From a checkpoint of a small image classifier: trained on crops of objects in photos (Visual Genome), 61751 training examples.
Rows from block 4, named by matrix and row number. Rows with one number belong to one channel. Each number is 200 + 20 x the weight over its row's rms, rounded and kept within 0 to 999. All counts start at 0. After the name is the row's rms in percent of the matrix's.
# convs0: first 3x3 conv (model.blocks.4.convs.0.weight, 192x192x3x3), inputs 14-27, a 3x3 kernel for each
# convs1: second 3x3 conv (model.blocks.4.convs.1.weight, 192x192x3x3, transposed), outputs 14-27, a 3x3 kernel for each
convs0.77,099,199,202,207,227,214,204,221,207,188,171,176,210,180,216,220,176,206,203,235,229,196,194,205,202,186,197,184,194,217,205,177,189,203,177,194,174,190,179,200,209,179,189,237,188,167,193,179,182,212,204,226,203,207,190,174,176,205,189,181,201,213,196,180,158,153,161,193,203,236,194,192,223,179,220,239,216,227,224,203,198,188,196,193,224,196,177,172,254,206,152,198,210,191,224,223,201,194,190,194,165,174,195,205,183,166,237,209,190,226,200,213,258,232,234,227,205,181,228,201,197,226,205,206,223,187,180
convs1.77,100,189,180,162,201,226,195,235,234,195,204,203,165,200,180,157,214,229,207,176,174,181,169,169,180,195,188,185,193,190,200,201,203,197,237,255,252,185,168,165,195,185,175,173,178,195,197,191,197,195,213,235,202,214,211,194,195,174,192,173,167,193,186,197,209,219,191,221,237,217,207,231,205,245,236,224,209,221,211,197,200,217,202,209,191,173,166,161,175,182,165,214,217,224,211,224,248,188,198,220,190,185,193,174,170,183,197,223,212,190,215,208,209,222,200,206,201,220,198,196,223,181,187,209,168,202,230
convs0.78,098,180,180,201,198,209,198,197,179,168,186,197,190,204,187,176,214,183,149,217,206,202,206,204,189,208,188,168,199,193,219,224,203,212,214,193,204,197,203,170,192,222,196,185,202,188,191,171,194,209,186,235,194,198,243,207,190,186,201,164,174,191,177,175,176,189,179,216,208,200,212,188,198,232,212,199,158,194,196,168,180,213,182,224,205,195,220,222,189,200,209,179,158,188,184,177,191,165,195,217,244,241,244,189,200,198,158,154,157,209,178,197,207,202,185,200,213,188,204,192,163,175,180,162,193,181,173
convs1.78,101,223,221,226,201,214,197,212,220,179,202,222,213,168,199,200,199,190,190,176,209,212,188,212,214,178,212,222,187,171,185,186,180,228,188,200,213,187,212,190,186,192,192,196,182,189,201,224,213,188,195,219,181,203,211,182,190,212,169,202,194,203,210,203,189,160,189,192,164,186,213,182,175,214,204,189,186,163,170,181,188,181,184,175,188,180,138,164,199,181,185,178,211,213,190,215,226,182,218,207,192,164,152,211,194,213,200,182,188,205,226,202,189,158,156,192,181,166,175,188,197,197,235,210,193,200,200
convs0.79,100,193,207,180,199,217,206,223,191,211,192,200,225,217,198,232,211,223,218,191,201,151,200,235,190,183,239,237,180,191,185,187,196,188,209,193,212,230,200,241,213,183,221,226,198,177,203,198,169,201,222,199,185,228,232,188,185,207,187,187,205,180,180,189,215,226,219,199,208,202,186,192,185,194,210,227,194,220,227,204,239,255,182,172,204,198,192,205,212,191,197,226,208,185,207,217,217,211,221,224,227,193,212,207,172,182,210,183,180,214,216,211,222,193,218,235,185,212,189,215,233,172,195,219,214,190,194
convs1.79,096,178,172,207,177,162,195,180,182,197,181,182,190,205,185,178,205,189,196,226,211,217,213,204,227,224,246,209,217,197,210,190,176,205,218,182,202,162,174,168,170,182,173,195,193,195,166,163,170,213,197,212,233,198,207,189,203,208,197,238,202,196,190,206,212,213,222,201,206,222,179,193,221,206,196,199,220,218,211,227,254,205,187,195,191,208,227,242,218,218,208,196,210,194,205,197,201,227,210,204,198,168,176,170,160,170,202,174,172,219,195,212,184,187,220,201,161,211,199,191,194,211,197,196,183,214,185
convs0.80,102,171,148,196,173,201,217,186,211,207,231,217,212,209,205,189,180,197,200,173,208,230,159,212,231,179,202,213,178,184,175,185,198,179,217,223,203,224,181,207,223,202,199,191,209,208,209,246,211,229,238,213,217,195,207,204,215,203,196,180,193,214,195,208,184,133,218,181,186,262,205,209,236,193,178,204,206,185,190,212,181,202,217,178,166,227,208,178,192,225,183,162,202,202,168,195,209,177,182,205,192,194,233,233,215,225,211,202,194,201,235,180,170,191,182,191,181,215,245,209,215,240,193,212,201,168,208
convs1.80,099,229,237,204,214,224,223,199,191,212,207,225,195,188,175,182,154,152,181,185,209,188,229,208,209,219,199,209,208,210,224,208,235,223,219,238,210,167,191,181,181,209,181,190,228,214,179,201,227,209,204,197,211,211,176,208,233,229,222,209,199,192,230,202,191,209,222,197,212,225,216,185,183,212,212,204,228,166,182,211,163,176,229,214,201,203,177,166,205,184,226,188,177,168,196,174,159,186,182,206,234,264,215,243,230,221,237,203,212,206,201,223,226,225,220,211,232,222,183,216,236,217,210,234,204,213,231
convs0.81,101,169,183,170,199,202,185,204,183,209,205,193,224,182,194,191,207,192,162,201,197,164,215,219,203,213,212,189,210,230,222,229,236,251,198,223,212,192,189,193,205,187,189,232,215,215,174,200,203,177,201,205,185,226,236,175,184,194,211,204,210,224,231,208,207,224,208,213,217,196,203,212,195,217,209,209,179,170,206,185,176,181,210,181,170,224,164,167,212,154,152,223,205,209,229,186,182,207,187,182,155,209,207,173,211,213,193,185,206,225,213,238,214,195,213,192,205,199,219,235,211,201,202,183,208,176,171
convs1.81,102,164,172,157,183,185,202,225,196,210,196,188,175,211,196,192,200,194,178,187,203,212,181,166,167,199,169,180,202,198,213,217,228,212,214,201,196,185,207,221,200,214,201,202,227,198,196,175,209,197,202,201,188,191,179,181,191,173,180,160,178,204,197,212,218,186,180,236,206,204,214,179,203,204,219,217,218,248,227,192,187,236,189,210,194,220,208,192,170,194,163,216,228,203,215,233,212,199,224,228,194,177,200,181,180,181,223,189,181,218,238,241,229,236,250,195,195,212,212,202,192,219,203,213,182,184,195
convs0.82,101,207,174,204,217,232,229,208,229,198,213,198,183,210,193,172,207,201,182,216,197,175,233,203,184,259,218,183,191,195,215,204,180,193,190,192,196,213,227,197,217,235,213,218,212,183,157,142,146,206,196,181,211,228,224,167,193,204,185,211,182,182,188,182,221,207,242,206,181,213,175,204,215,141,162,198,189,208,229,199,215,220,174,171,206,206,203,184,215,188,196,160,173,203,163,175,200,201,236,203,225,212,200,197,218,217,181,219,241,192,196,210,144,187,214,192,199,209,183,183,181,180,188,202,205,204,196
convs1.82,100,215,218,215,216,212,228,223,219,171,225,219,222,226,216,244,236,239,215,191,196,177,181,154,157,201,182,166,221,224,211,211,180,166,234,220,203,234,242,245,241,215,220,213,186,204,199,215,218,215,213,199,222,220,180,223,198,194,218,199,187,195,171,175,215,198,192,219,193,201,200,205,209,214,195,194,163,173,212,176,178,189,181,194,191,176,181,215,213,206,216,211,193,192,221,220,194,214,181,173,209,208,188,222,190,198,210,230,211,183,214,206,211,217,221,204,225,201,206,207,206,204,205,203,211,225,203
convs0.83,101,210,193,167,199,220,218,192,212,200,199,207,204,193,173,187,199,216,204,199,187,203,211,231,191,193,196,195,232,220,210,221,185,222,195,190,199,205,175,168,177,214,188,161,209,165,204,213,217,193,184,207,196,183,171,211,213,198,178,172,173,212,197,176,203,190,200,206,199,209,239,201,206,176,184,192,185,182,199,217,219,229,194,233,223,178,187,142,215,204,211,197,181,153,220,194,159,214,180,159,198,181,247,192,172,205,195,182,171,190,209,208,213,207,202,219,211,202,232,210,221,188,170,212,181,183,215
convs1.83,095,213,212,193,197,197,209,183,171,187,190,209,189,205,198,183,214,213,215,204,211,209,223,204,212,212,185,193,163,191,232,218,211,237,233,235,229,210,198,206,228,237,215,213,226,229,190,189,175,191,184,190,184,184,179,163,196,204,165,175,194,201,188,197,183,192,181,183,220,215,185,222,224,180,176,202,186,189,190,203,182,206,193,184,174,187,180,177,193,168,204,183,176,163,212,201,182,197,189,199,196,180,186,213,190,211,227,202,193,227,246,232,230,215,192,218,191,204,208,218,213,227,244,222,213,206,199
convs0.84,099,168,200,214,182,188,182,213,218,213,178,195,188,179,180,173,161,186,181,179,207,212,194,194,191,194,171,140,177,175,191,152,178,192,197,210,194,223,205,217,223,227,215,210,223,242,196,215,212,209,200,189,188,195,169,201,212,217,189,193,205,182,176,183,226,238,245,179,201,204,169,188,163,216,190,179,206,195,177,161,176,167,180,178,199,176,166,177,189,204,200,192,188,169,204,216,204,203,204,186,201,190,204,178,152,194,223,195,209,192,200,186,236,215,209,240,211,223,151,189,214,193,202,214,201,194,202
convs1.84,100,151,175,191,177,171,189,185,174,185,242,234,239,216,202,210,217,219,250,201,206,206,209,217,199,223,217,208,168,182,167,195,208,197,196,209,212,214,192,200,237,209,179,231,208,197,198,200,193,211,202,193,219,219,233,219,198,191,204,209,190,200,198,192,223,214,200,239,239,204,221,226,223,176,186,210,199,221,228,183,181,163,186,201,187,203,192,200,195,198,184,182,178,184,195,166,143,221,208,184,214,180,215,228,177,210,230,223,216,203,204,208,220,210,185,179,182,197,178,187,186,191,199,187,219,208,194
convs0.85,100,167,176,194,158,178,192,179,195,201,213,202,195,204,211,192,212,199,183,222,225,218,197,201,198,180,185,175,188,205,189,206,207,176,213,189,205,186,176,189,195,214,190,247,241,184,212,194,218,197,185,195,173,181,194,203,200,209,206,204,196,164,194,186,188,191,181,185,176,189,181,171,197,183,211,210,161,186,176,180,225,214,226,240,228,231,228,188,237,194,170,172,210,214,175,193,179,190,186,169,209,167,169,238,221,168,197,203,200,225,215,229,180,200,214,191,205,223,197,193,168,206,196,176,213,225,202
convs1.85,102,183,209,184,181,200,195,191,199,188,227,228,204,201,217,220,190,195,210,233,228,203,236,213,178,242,227,185,142,166,190,157,167,200,159,167,193,219,210,226,197,192,205,232,201,224,212,226,225,200,202,224,172,170,193,186,185,184,182,184,198,148,194,205,202,233,254,199,219,244,217,181,210,199,230,212,202,207,211,197,203,161,175,195,200,194,162,179,201,183,172,175,181,206,174,165,189,193,173,152,198,226,218,191,207,213,195,204,206,201,183,183,195,187,191,212,195,181,208,181,203,231,217,221,206,205,213
convs0.86,099,181,184,240,200,219,195,232,242,212,181,176,196,143,180,238,183,200,254,202,182,188,229,186,183,212,203,191,225,208,195,208,174,170,219,169,176,188,189,184,178,202,208,199,221,215,197,179,176,205,192,184,183,197,192,215,208,175,251,209,181,274,201,183,221,193,222,180,185,210,185,202,224,204,198,232,207,188,195,180,189,187,195,218,198,170,214,230,168,225,199,204,224,205,200,199,148,229,229,180,209,230,213,212,237,233,221,225,214,201,212,145,210,226,178,220,217,175,199,222,192,200,181,189,198,192,188
convs1.86,103,218,212,243,202,195,211,186,200,210,211,186,180,213,205,156,200,168,179,212,244,227,204,231,221,225,230,222,200,229,230,180,201,211,196,204,217,214,213,227,226,207,207,228,208,200,159,171,234,205,184,204,233,185,194,194,189,200,179,145,192,191,203,165,187,198,196,186,197,181,182,186,206,198,239,222,216,190,194,201,184,163,212,208,231,182,223,219,224,204,203,212,197,200,198,182,203,197,186,197,222,210,211,215,244,237,219,215,252,186,170,197,192,173,210,207,225,228,181,186,194,197,189,186,215,195,170
convs0.87,100,187,183,201,226,242,214,190,210,176,172,173,160,173,158,166,161,178,201,209,179,173,238,214,184,217,164,176,222,215,221,226,196,189,195,177,177,188,210,197,179,199,169,204,201,166,200,222,209,200,217,185,201,210,159,183,186,197,176,195,219,208,224,213,197,209,240,234,215,230,213,201,211,164,160,184,223,205,231,215,209,203,212,188,189,200,205,186,233,243,220,213,222,222,228,234,242,178,190,236,199,192,196,186,202,208,206,203,195,205,224,227,189,183,192,191,188,175,198,187,184,207,193,206,188,178,210
convs1.87,095,166,208,200,160,179,188,185,204,202,239,223,246,259,259,235,248,252,236,221,195,181,227,174,162,214,186,177,208,168,180,202,190,199,190,159,178,203,195,206,183,197,189,198,204,196,174,191,203,188,182,184,193,190,219,223,214,228,201,212,217,178,205,219,176,171,168,173,151,170,156,179,178,210,217,207,202,221,204,223,231,211,210,201,208,215,190,186,198,197,205,247,234,200,209,198,180,211,199,198,214,241,244,188,217,238,195,215,197,208,211,202,203,207,183,173,183,198,187,191,183,180,163,171,169,169,173
convs0.88,100,172,177,158,176,209,214,193,210,219,170,169,167,194,188,173,178,177,180,234,189,202,159,173,213,158,216,211,214,208,227,240,215,225,185,195,199,200,194,203,213,215,228,168,179,217,183,192,197,190,201,194,156,160,164,227,197,195,229,216,226,213,206,223,168,200,182,188,190,199,193,183,205,172,194,198,179,223,229,163,212,227,207,179,165,176,176,211,169,182,245,202,193,200,214,204,197,222,200,203,198,186,178,197,196,197,188,185,173,218,227,210,205,193,186,152,168,169,176,156,170,189,184,222,204,216,246
convs1.88,098,209,213,225,215,217,205,223,209,210,195,188,177,196,190,153,216,188,200,154,147,174,182,171,180,191,160,181,182,159,199,170,167,172,222,195,227,190,205,186,170,177,167,174,188,182,242,248,213,236,226,205,220,211,227,193,204,205,199,223,190,176,209,166,201,216,197,197,207,209,192,182,175,186,199,183,186,216,211,241,247,232,169,164,176,173,175,202,189,152,182,168,188,182,182,186,192,194,214,220,188,218,211,198,223,215,181,179,188,171,189,183,168,156,198,204,186,210,197,194,211,190,189,195,189,169,187
convs0.89,098,205,192,195,211,198,196,177,176,200,176,201,217,168,192,224,179,211,226,215,214,218,181,187,193,184,203,178,223,211,183,230,193,173,212,187,175,210,180,215,181,177,196,195,208,189,229,225,208,198,204,164,180,212,179,246,237,222,192,194,185,190,211,217,198,219,180,183,211,184,212,200,223,202,236,220,168,191,180,180,188,183,201,221,211,168,175,196,165,204,223,198,204,192,185,199,185,209,220,196,165,162,182,176,195,218,176,183,207,217,215,204,187,206,226,190,219,203,199,222,215,197,204,203,182,198,204
convs1.89,101,184,212,229,213,217,229,214,206,211,221,229,232,222,233,234,171,186,204,228,231,225,221,212,243,201,189,237,162,185,187,150,181,221,177,197,196,200,187,202,202,203,191,195,232,215,208,201,230,227,215,229,242,201,210,220,187,171,199,210,199,199,220,250,216,181,203,208,185,193,221,214,208,211,201,183,163,171,206,168,181,213,194,203,205,219,236,197,197,188,214,224,195,194,219,207,214,205,195,170,224,256,249,204,230,227,211,204,213,192,184,200,177,185,178,204,177,172,206,195,196,166,169,193,168,165,211
convs0.90,095,157,187,216,199,209,249,242,235,232,225,211,210,217,220,209,212,223,212,220,211,220,223,203,206,214,189,188,193,207,204,187,198,213,188,201,220,203,192,211,204,217,226,186,201,212,168,202,220,187,191,201,216,185,178,181,154,176,188,157,195,190,180,210,208,197,188,199,215,199,189,187,198,182,180,178,168,159,180,170,171,176,241,186,168,216,181,190,167,163,201,176,212,224,211,201,199,207,201,191,197,194,177,182,176,155,205,170,142,238,217,217,258,249,198,232,211,200,199,210,204,204,234,215,207,219,204
convs1.90,110,187,195,218,181,199,227,211,209,220,181,194,204,202,213,201,166,183,215,221,228,211,221,196,187,202,192,187,201,182,206,196,186,184,214,212,212,199,219,187,202,212,195,204,191,187,231,240,253,225,210,222,220,210,210,207,213,234,209,189,231,211,207,232,168,198,196,165,187,190,174,199,211,220,200,211,223,206,212,221,199,194,207,220,230,169,203,199,167,195,195,232,186,177,202,181,186,217,196,184,210,196,192,214,191,210,187,202,210,190,202,160,199,189,173,189,198,187,193,200,196,211,208,223,196,201,195
convs0.91,100,212,226,244,196,215,225,213,226,212,180,173,190,177,201,212,219,221,215,174,172,199,196,175,183,211,200,181,169,184,179,210,192,172,205,199,180,186,175,190,188,205,200,205,216,212,170,154,186,218,187,198,209,201,186,212,185,208,197,195,195,207,223,214,212,196,179,203,204,208,224,186,188,209,217,251,202,192,235,177,202,215,217,219,207,201,213,224,172,169,228,210,231,234,204,223,189,170,203,198,170,180,198,182,197,222,194,201,252,156,173,211,161,183,210,206,224,213,187,226,240,175,200,220,143,175,191
convs1.91,099,197,209,195,201,228,233,212,199,239,191,191,192,192,177,200,186,203,181,197,206,212,173,199,205,183,192,203,198,192,202,193,184,206,166,162,187,187,177,223,204,196,214,198,207,209,181,203,224,205,195,215,203,191,206,190,184,166,192,181,187,217,159,170,197,205,194,168,187,224,183,163,201,189,204,200,170,199,216,156,183,192,223,227,240,213,236,222,228,233,232,195,171,191,207,210,199,194,173,214,196,193,192,193,182,172,179,166,121,177,193,201,184,197,205,201,190,208,205,186,180,196,189,188,193,190,189
convs0.92,100,204,182,216,186,195,214,200,218,226,178,181,216,185,197,213,181,170,190,202,177,169,200,179,149,203,165,138,209,211,195,220,210,191,227,202,185,190,182,234,218,183,222,236,204,217,216,205,205,218,187,223,209,196,209,220,196,213,197,176,211,235,218,232,190,193,188,150,174,217,198,212,254,180,206,183,171,158,158,219,214,190,228,235,233,217,207,224,192,182,164,213,194,177,198,206,203,190,199,186,195,202,212,190,201,211,206,172,191,226,228,209,216,225,214,207,186,186,212,190,214,202,186,201,159,154,181
convs1.92,098,231,223,210,198,192,203,204,183,187,169,188,200,208,220,205,226,236,232,207,199,201,204,189,175,201,193,170,213,220,225,228,205,215,218,203,200,185,180,186,174,177,201,168,225,226,176,179,165,192,211,196,198,201,203,197,223,237,193,230,254,209,253,276,206,214,189,214,240,212,251,231,219,167,169,170,188,191,195,212,193,209,224,239,202,224,240,215,210,205,217,220,225,181,201,219,187,202,218,192,174,183,181,165,185,164,183,198,201,214,199,204,222,212,217,263,242,239,198,197,205,198,182,200,158,146,167
convs0.93,099,227,248,211,183,219,211,157,162,183,230,218,207,205,214,179,202,201,192,218,201,190,202,217,208,178,180,208,174,212,238,169,205,220,158,173,203,220,256,222,208,233,222,148,191,220,260,248,223,225,197,185,217,227,202,180,236,220,193,225,221,165,158,169,207,225,246,197,209,226,181,186,183,220,196,216,205,195,201,171,172,156,229,238,230,223,208,213,181,180,152,219,188,192,211,192,192,218,216,216,187,200,182,190,231,229,183,201,198,226,214,190,217,204,191,223,188,192,198,184,148,195,204,174,193,208,173
convs1.93,099,221,223,236,222,237,229,227,237,213,171,219,224,200,220,226,176,191,191,227,210,197,188,193,177,198,191,180,192,181,179,193,209,166,191,185,165,211,218,222,198,199,203,205,170,180,232,213,208,252,230,213,228,217,195,194,212,198,201,197,187,219,198,208,204,201,213,187,186,170,220,195,170,192,217,233,206,225,214,144,180,175,170,204,218,166,200,195,177,183,170,164,167,167,183,167,135,217,198,173,189,181,195,215,199,222,208,189,208,202,201,197,174,170,178,140,127,163,216,216,185,209,208,202,202,189,165
convs0.94,103,204,166,190,230,215,185,232,226,203,182,219,208,227,235,237,194,205,227,174,167,198,174,192,220,163,196,195,210,191,197,250,197,195,195,193,201,203,189,176,210,185,181,192,192,190,221,222,191,176,200,213,206,199,193,223,177,201,219,203,193,189,187,207,202,203,204,182,177,235,181,186,223,224,212,187,233,250,223,231,241,207,168,180,179,165,153,159,205,216,215,159,141,148,197,199,189,181,191,190,223,216,182,201,198,159,202,208,187,215,208,213,219,215,216,181,210,231,187,178,199,169,150,176,212,186,191
convs1.94,098,201,192,175,191,212,171,198,207,186,216,209,208,200,226,203,199,203,205,190,174,178,186,173,180,195,181,185,236,222,218,253,227,208,234,213,202,224,225,214,206,203,202,218,185,196,184,183,218,184,205,236,186,208,239,165,173,207,172,167,187,180,162,186,169,173,174,146,164,189,165,175,201,238,241,236,204,223,244,205,231,232,186,187,201,192,192,197,177,184,169,200,190,204,173,156,179,189,189,196,203,196,208,203,196,218,191,204,216,227,217,218,231,218,205,196,205,167,188,205,204,163,189,202,172,203,221
convs0.95,100,196,190,231,189,190,221,180,185,177,215,201,176,241,197,198,242,156,184,229,189,177,221,171,169,199,216,198,210,195,201,180,209,186,224,207,197,199,188,192,181,183,183,170,196,184,202,186,197,207,197,173,180,199,204,208,215,215,175,180,192,186,190,225,205,182,211,214,180,208,173,183,219,182,195,192,163,183,182,186,220,211,190,219,183,196,201,182,207,201,200,201,225,239,214,233,248,228,225,229,163,166,185,166,188,208,193,202,209,169,186,227,185,220,203,170,188,169,191,190,179,214,187,181,234,200,191
convs1.95,096,182,164,177,227,189,201,226,218,219,208,219,220,178,201,222,194,216,216,207,202,199,212,172,202,195,178,196,179,196,180,182,192,177,184,178,145,173,215,197,187,231,205,169,218,198,216,196,212,197,194,195,216,195,202,173,189,197,180,185,187,195,209,238,236,241,208,199,218,197,218,211,195,230,213,180,243,221,219,220,208,186,226,204,202,200,202,221,210,184,219,207,206,215,185,183,205,209,196,209,175,169,205,198,179,195,199,200,202,200,220,220,226,194,212,216,191,202,191,197,193,206,201,203,231,203,208
convs0.96,099,166,168,196,178,193,178,205,212,209,226,180,173,207,199,185,217,212,177,197,185,174,183,169,186,151,148,198,214,219,203,229,210,211,212,179,197,187,181,209,147,176,221,129,185,209,185,178,182,179,172,175,197,180,180,165,199,224,195,192,215,196,190,217,178,180,181,187,175,187,197,182,197,203,221,186,198,230,225,206,225,218,203,214,229,231,220,207,218,191,212,193,212,199,215,207,193,196,219,205,170,187,199,202,205,196,215,204,203,227,225,246,216,197,206,181,187,170,220,209,185,200,190,164,187,194,166
convs1.96,099,191,198,196,185,192,203,194,186,213,216,216,212,197,195,191,211,205,194,200,169,162,182,196,203,171,194,207,164,157,148,189,146,132,164,156,142,184,174,177,181,167,169,194,199,197,225,229,206,198,191,184,207,184,186,212,241,220,194,216,177,197,188,186,176,194,188,172,163,180,203,204,222,202,205,188,172,206,218,181,215,211,188,215,220,214,236,209,193,197,172,206,213,206,189,196,202,177,199,187,210,203,192,206,206,188,212,226,197,192,223,232,196,225,212,187,185,191,196,186,187,217,204,198,226,206,182
convs0.97,100,223,198,244,215,229,232,205,207,203,224,235,231,221,240,224,222,241,220,218,211,202,186,193,213,200,192,229,215,197,186,182,192,204,193,217,238,196,187,186,208,199,186,170,205,222,180,160,203,188,148,175,220,189,200,206,185,184,170,195,199,195,210,220,189,211,202,202,213,215,209,219,230,217,201,208,204,191,187,169,167,210,208,211,194,196,207,197,196,232,202,184,181,193,178,182,228,195,215,215,173,178,210,197,192,231,184,194,265,193,222,216,180,237,221,211,245,219,188,184,193,195,152,144,210,160,139
convs1.97,099,182,159,176,187,161,202,178,155,191,206,209,221,224,227,232,199,224,205,196,191,196,180,174,205,182,215,200,211,231,211,182,204,208,184,187,189,139,144,155,162,159,169,158,171,185,188,200,194,191,197,212,179,168,184,200,188,219,192,184,200,198,201,223,184,205,215,189,196,230,190,204,217,208,187,203,196,170,199,218,190,174,236,216,203,207,180,174,202,151,164,188,202,201,185,190,214,198,206,222,189,188,248,181,182,241,173,195,209,220,208,194,201,182,186,203,184,209,185,225,197,190,192,176,195,192,172
convs0.98,101,207,175,188,207,199,217,221,187,199,214,212,210,211,206,214,214,234,218,183,179,176,226,201,180,233,236,192,237,236,201,182,206,213,180,203,226,175,187,183,195,171,194,204,183,200,201,217,225,192,199,219,193,209,202,181,200,210,184,187,201,221,188,183,217,189,184,225,194,192,193,190,184,201,215,216,182,175,189,196,185,171,201,206,215,183,194,184,240,228,205,232,179,177,211,184,185,222,204,204,189,178,181,225,225,198,207,217,210,229,232,228,231,181,200,238,198,194,189,189,220,206,190,216,225,224,224
convs1.98,096,204,202,192,182,192,185,205,203,210,227,216,235,198,200,223,184,205,227,210,218,206,200,199,196,201,218,224,198,183,195,228,197,201,204,177,189,212,192,180,195,177,183,199,181,187,203,201,192,181,190,202,186,191,213,206,187,191,188,170,173,205,195,186,208,183,155,209,184,165,232,218,201,201,201,228,201,179,216,220,204,214,198,190,200,222,175,166,215,193,180,203,190,184,187,200,192,185,208,195,190,212,215,199,203,207,232,235,222,189,188,190,189,201,196,189,220,211,215,219,232,201,171,197,201,191,191
convs0.99,101,149,164,213,197,195,210,199,200,218,200,193,194,216,213,191,217,206,204,226,229,219,218,208,184,199,176,174,212,240,226,205,239,209,212,240,191,183,183,167,206,209,209,172,169,188,197,181,195,205,189,185,210,213,205,197,204,204,213,227,200,196,222,195,209,177,157,205,208,189,193,230,201,194,209,219,191,223,201,200,219,178,188,205,166,217,204,184,198,198,150,188,213,237,192,202,212,198,210,212,207,216,204,184,206,231,175,215,223,202,217,218,193,188,208,156,181,215,188,173,186,214,197,218,222,200,179
convs1.99,101,222,203,175,201,192,190,189,197,191,205,209,192,181,202,192,172,197,185,182,167,192,204,204,209,201,187,207,233,218,215,215,227,222,204,229,255,196,213,204,191,211,218,232,234,222,188,197,212,161,192,187,172,184,195,211,208,210,200,181,203,223,185,221,227,198,175,208,198,189,218,209,222,226,178,161,228,196,206,175,139,186,210,195,192,210,186,216,229,225,245,193,210,214,201,186,176,201,181,169,219,200,201,227,226,220,214,212,198,176,196,230,196,189,196,240,183,184,225,212,196,212,204,184,255,232,199
convs0.100,102,186,200,193,201,202,183,204,202,186,233,198,233,218,211,207,185,203,190,196,177,172,214,209,208,204,195,196,192,200,235,209,223,223,178,195,209,205,182,202,213,184,200,181,205,220,238,199,191,227,232,226,203,185,207,179,187,133,176,193,172,159,152,181,219,214,193,191,190,166,213,185,190,181,202,195,211,232,200,183,196,189,211,219,201,228,214,231,227,182,218,188,236,226,218,217,219,222,200,189,205,211,183,185,200,196,171,196,198,210,205,213,191,193,220,177,176,210,178,189,190,165,173,187,206,210,186
convs1.100,099,206,190,195,189,204,203,196,194,199,196,203,196,178,179,164,183,209,173,210,204,222,197,182,195,228,223,193,199,199,196,214,189,170,215,227,196,174,169,182,227,197,179,210,206,190,214,209,182,218,201,187,224,230,212,206,165,175,193,201,184,200,206,202,184,202,186,174,182,176,183,173,154,219,182,178,230,152,172,200,176,189,210,210,196,217,198,198,204,208,226,218,181,197,208,173,186,195,196,189,190,183,178,202,185,207,201,217,223,191,200,200,179,187,176,207,177,196,182,183,186,195,172,178,186,166,165
convs0.101,098,179,207,234,210,214,224,236,215,230,236,214,180,210,166,175,179,173,189,169,170,194,178,194,195,204,188,191,188,187,210,199,203,225,195,210,246,217,214,211,220,201,214,201,192,219,161,174,222,168,211,244,139,171,226,218,203,194,221,210,212,210,205,195,209,212,233,198,212,204,200,198,188,179,215,214,197,212,215,195,199,221,193,216,198,195,211,207,201,209,199,162,184,201,184,208,212,180,214,222,187,217,235,187,195,212,216,220,221,232,208,182,225,166,185,209,191,191,177,167,176,186,195,197,193,203,212
convs1.101,102,173,193,209,169,197,209,193,192,202,182,191,207,204,166,186,210,211,217,205,238,240,210,261,233,204,203,173,208,197,213,220,206,234,211,206,222,184,171,177,175,200,201,193,216,183,233,252,240,189,209,207,179,210,203,217,193,211,191,188,213,198,208,219,222,211,178,194,203,198,170,204,182,178,191,181,194,214,203,202,193,207,215,188,182,201,173,173,202,168,165,223,187,179,221,215,195,204,216,199,159,172,208,174,180,218,193,174,193,199,180,196,206,181,188,200,174,186,206,208,213,207,212,205,205,209,221
convs0.102,100,218,169,154,200,179,197,180,168,196,255,223,163,226,189,144,231,205,175,179,203,183,150,235,223,182,231,202,194,182,186,178,199,195,191,220,202,184,192,183,205,222,189,228,236,185,211,190,185,224,211,197,218,187,198,173,178,204,183,218,196,196,192,165,209,208,166,207,224,181,180,214,229,194,192,185,165,193,202,171,184,180,160,164,196,182,206,221,175,199,205,194,180,199,186,182,200,199,177,210,195,207,185,199,183,177,225,220,198,178,181,198,177,190,198,212,205,211,210,214,169,212,199,166,192,183,164
convs1.102,100,252,252,253,264,266,247,218,233,225,186,188,207,174,188,211,193,178,193,188,193,190,182,202,193,189,182,190,197,201,209,196,203,218,207,208,220,233,219,195,236,223,208,211,202,211,206,205,176,196,223,191,216,219,209,185,178,210,213,160,204,219,182,192,202,192,167,212,213,199,180,200,170,184,174,235,179,171,195,188,151,186,222,223,208,197,205,199,188,191,211,214,180,193,226,206,173,230,219,196,179,201,176,181,187,171,186,195,190,195,179,185,201,212,191,233,246,209,199,195,206,204,202,204,236,234,212
convs0.103,100,198,209,228,173,202,200,164,171,186,206,194,171,224,201,179,222,201,201,176,155,154,195,208,204,206,244,260,228,210,212,194,176,182,193,219,197,209,204,189,218,212,178,183,236,231,205,193,191,194,186,198,175,166,171,199,191,174,190,182,187,201,198,198,167,200,212,183,231,230,206,208,203,203,207,198,183,198,198,167,192,216,211,184,147,225,220,180,224,236,197,254,237,179,204,198,150,204,173,159,241,187,185,271,186,185,240,191,187,187,221,181,203,191,184,182,175,196,208,202,184,191,197,198,198,199,216
convs1.103,101,236,232,231,200,205,193,206,200,178,235,200,192,207,174,186,192,195,188,181,192,199,195,198,170,214,217,183,176,157,196,189,178,212,219,197,212,205,207,196,198,206,217,182,177,195,221,220,230,196,198,198,195,187,195,211,185,180,223,209,186,237,233,206,253,257,227,234,214,210,236,208,200,203,210,232,200,191,232,203,209,218,201,217,184,213,187,176,215,203,201,186,218,210,202,216,205,210,204,202,204,236,227,235,234,220,239,262,234,196,197,224,200,200,235,208,182,242,232,204,207,200,196,213,206,199,224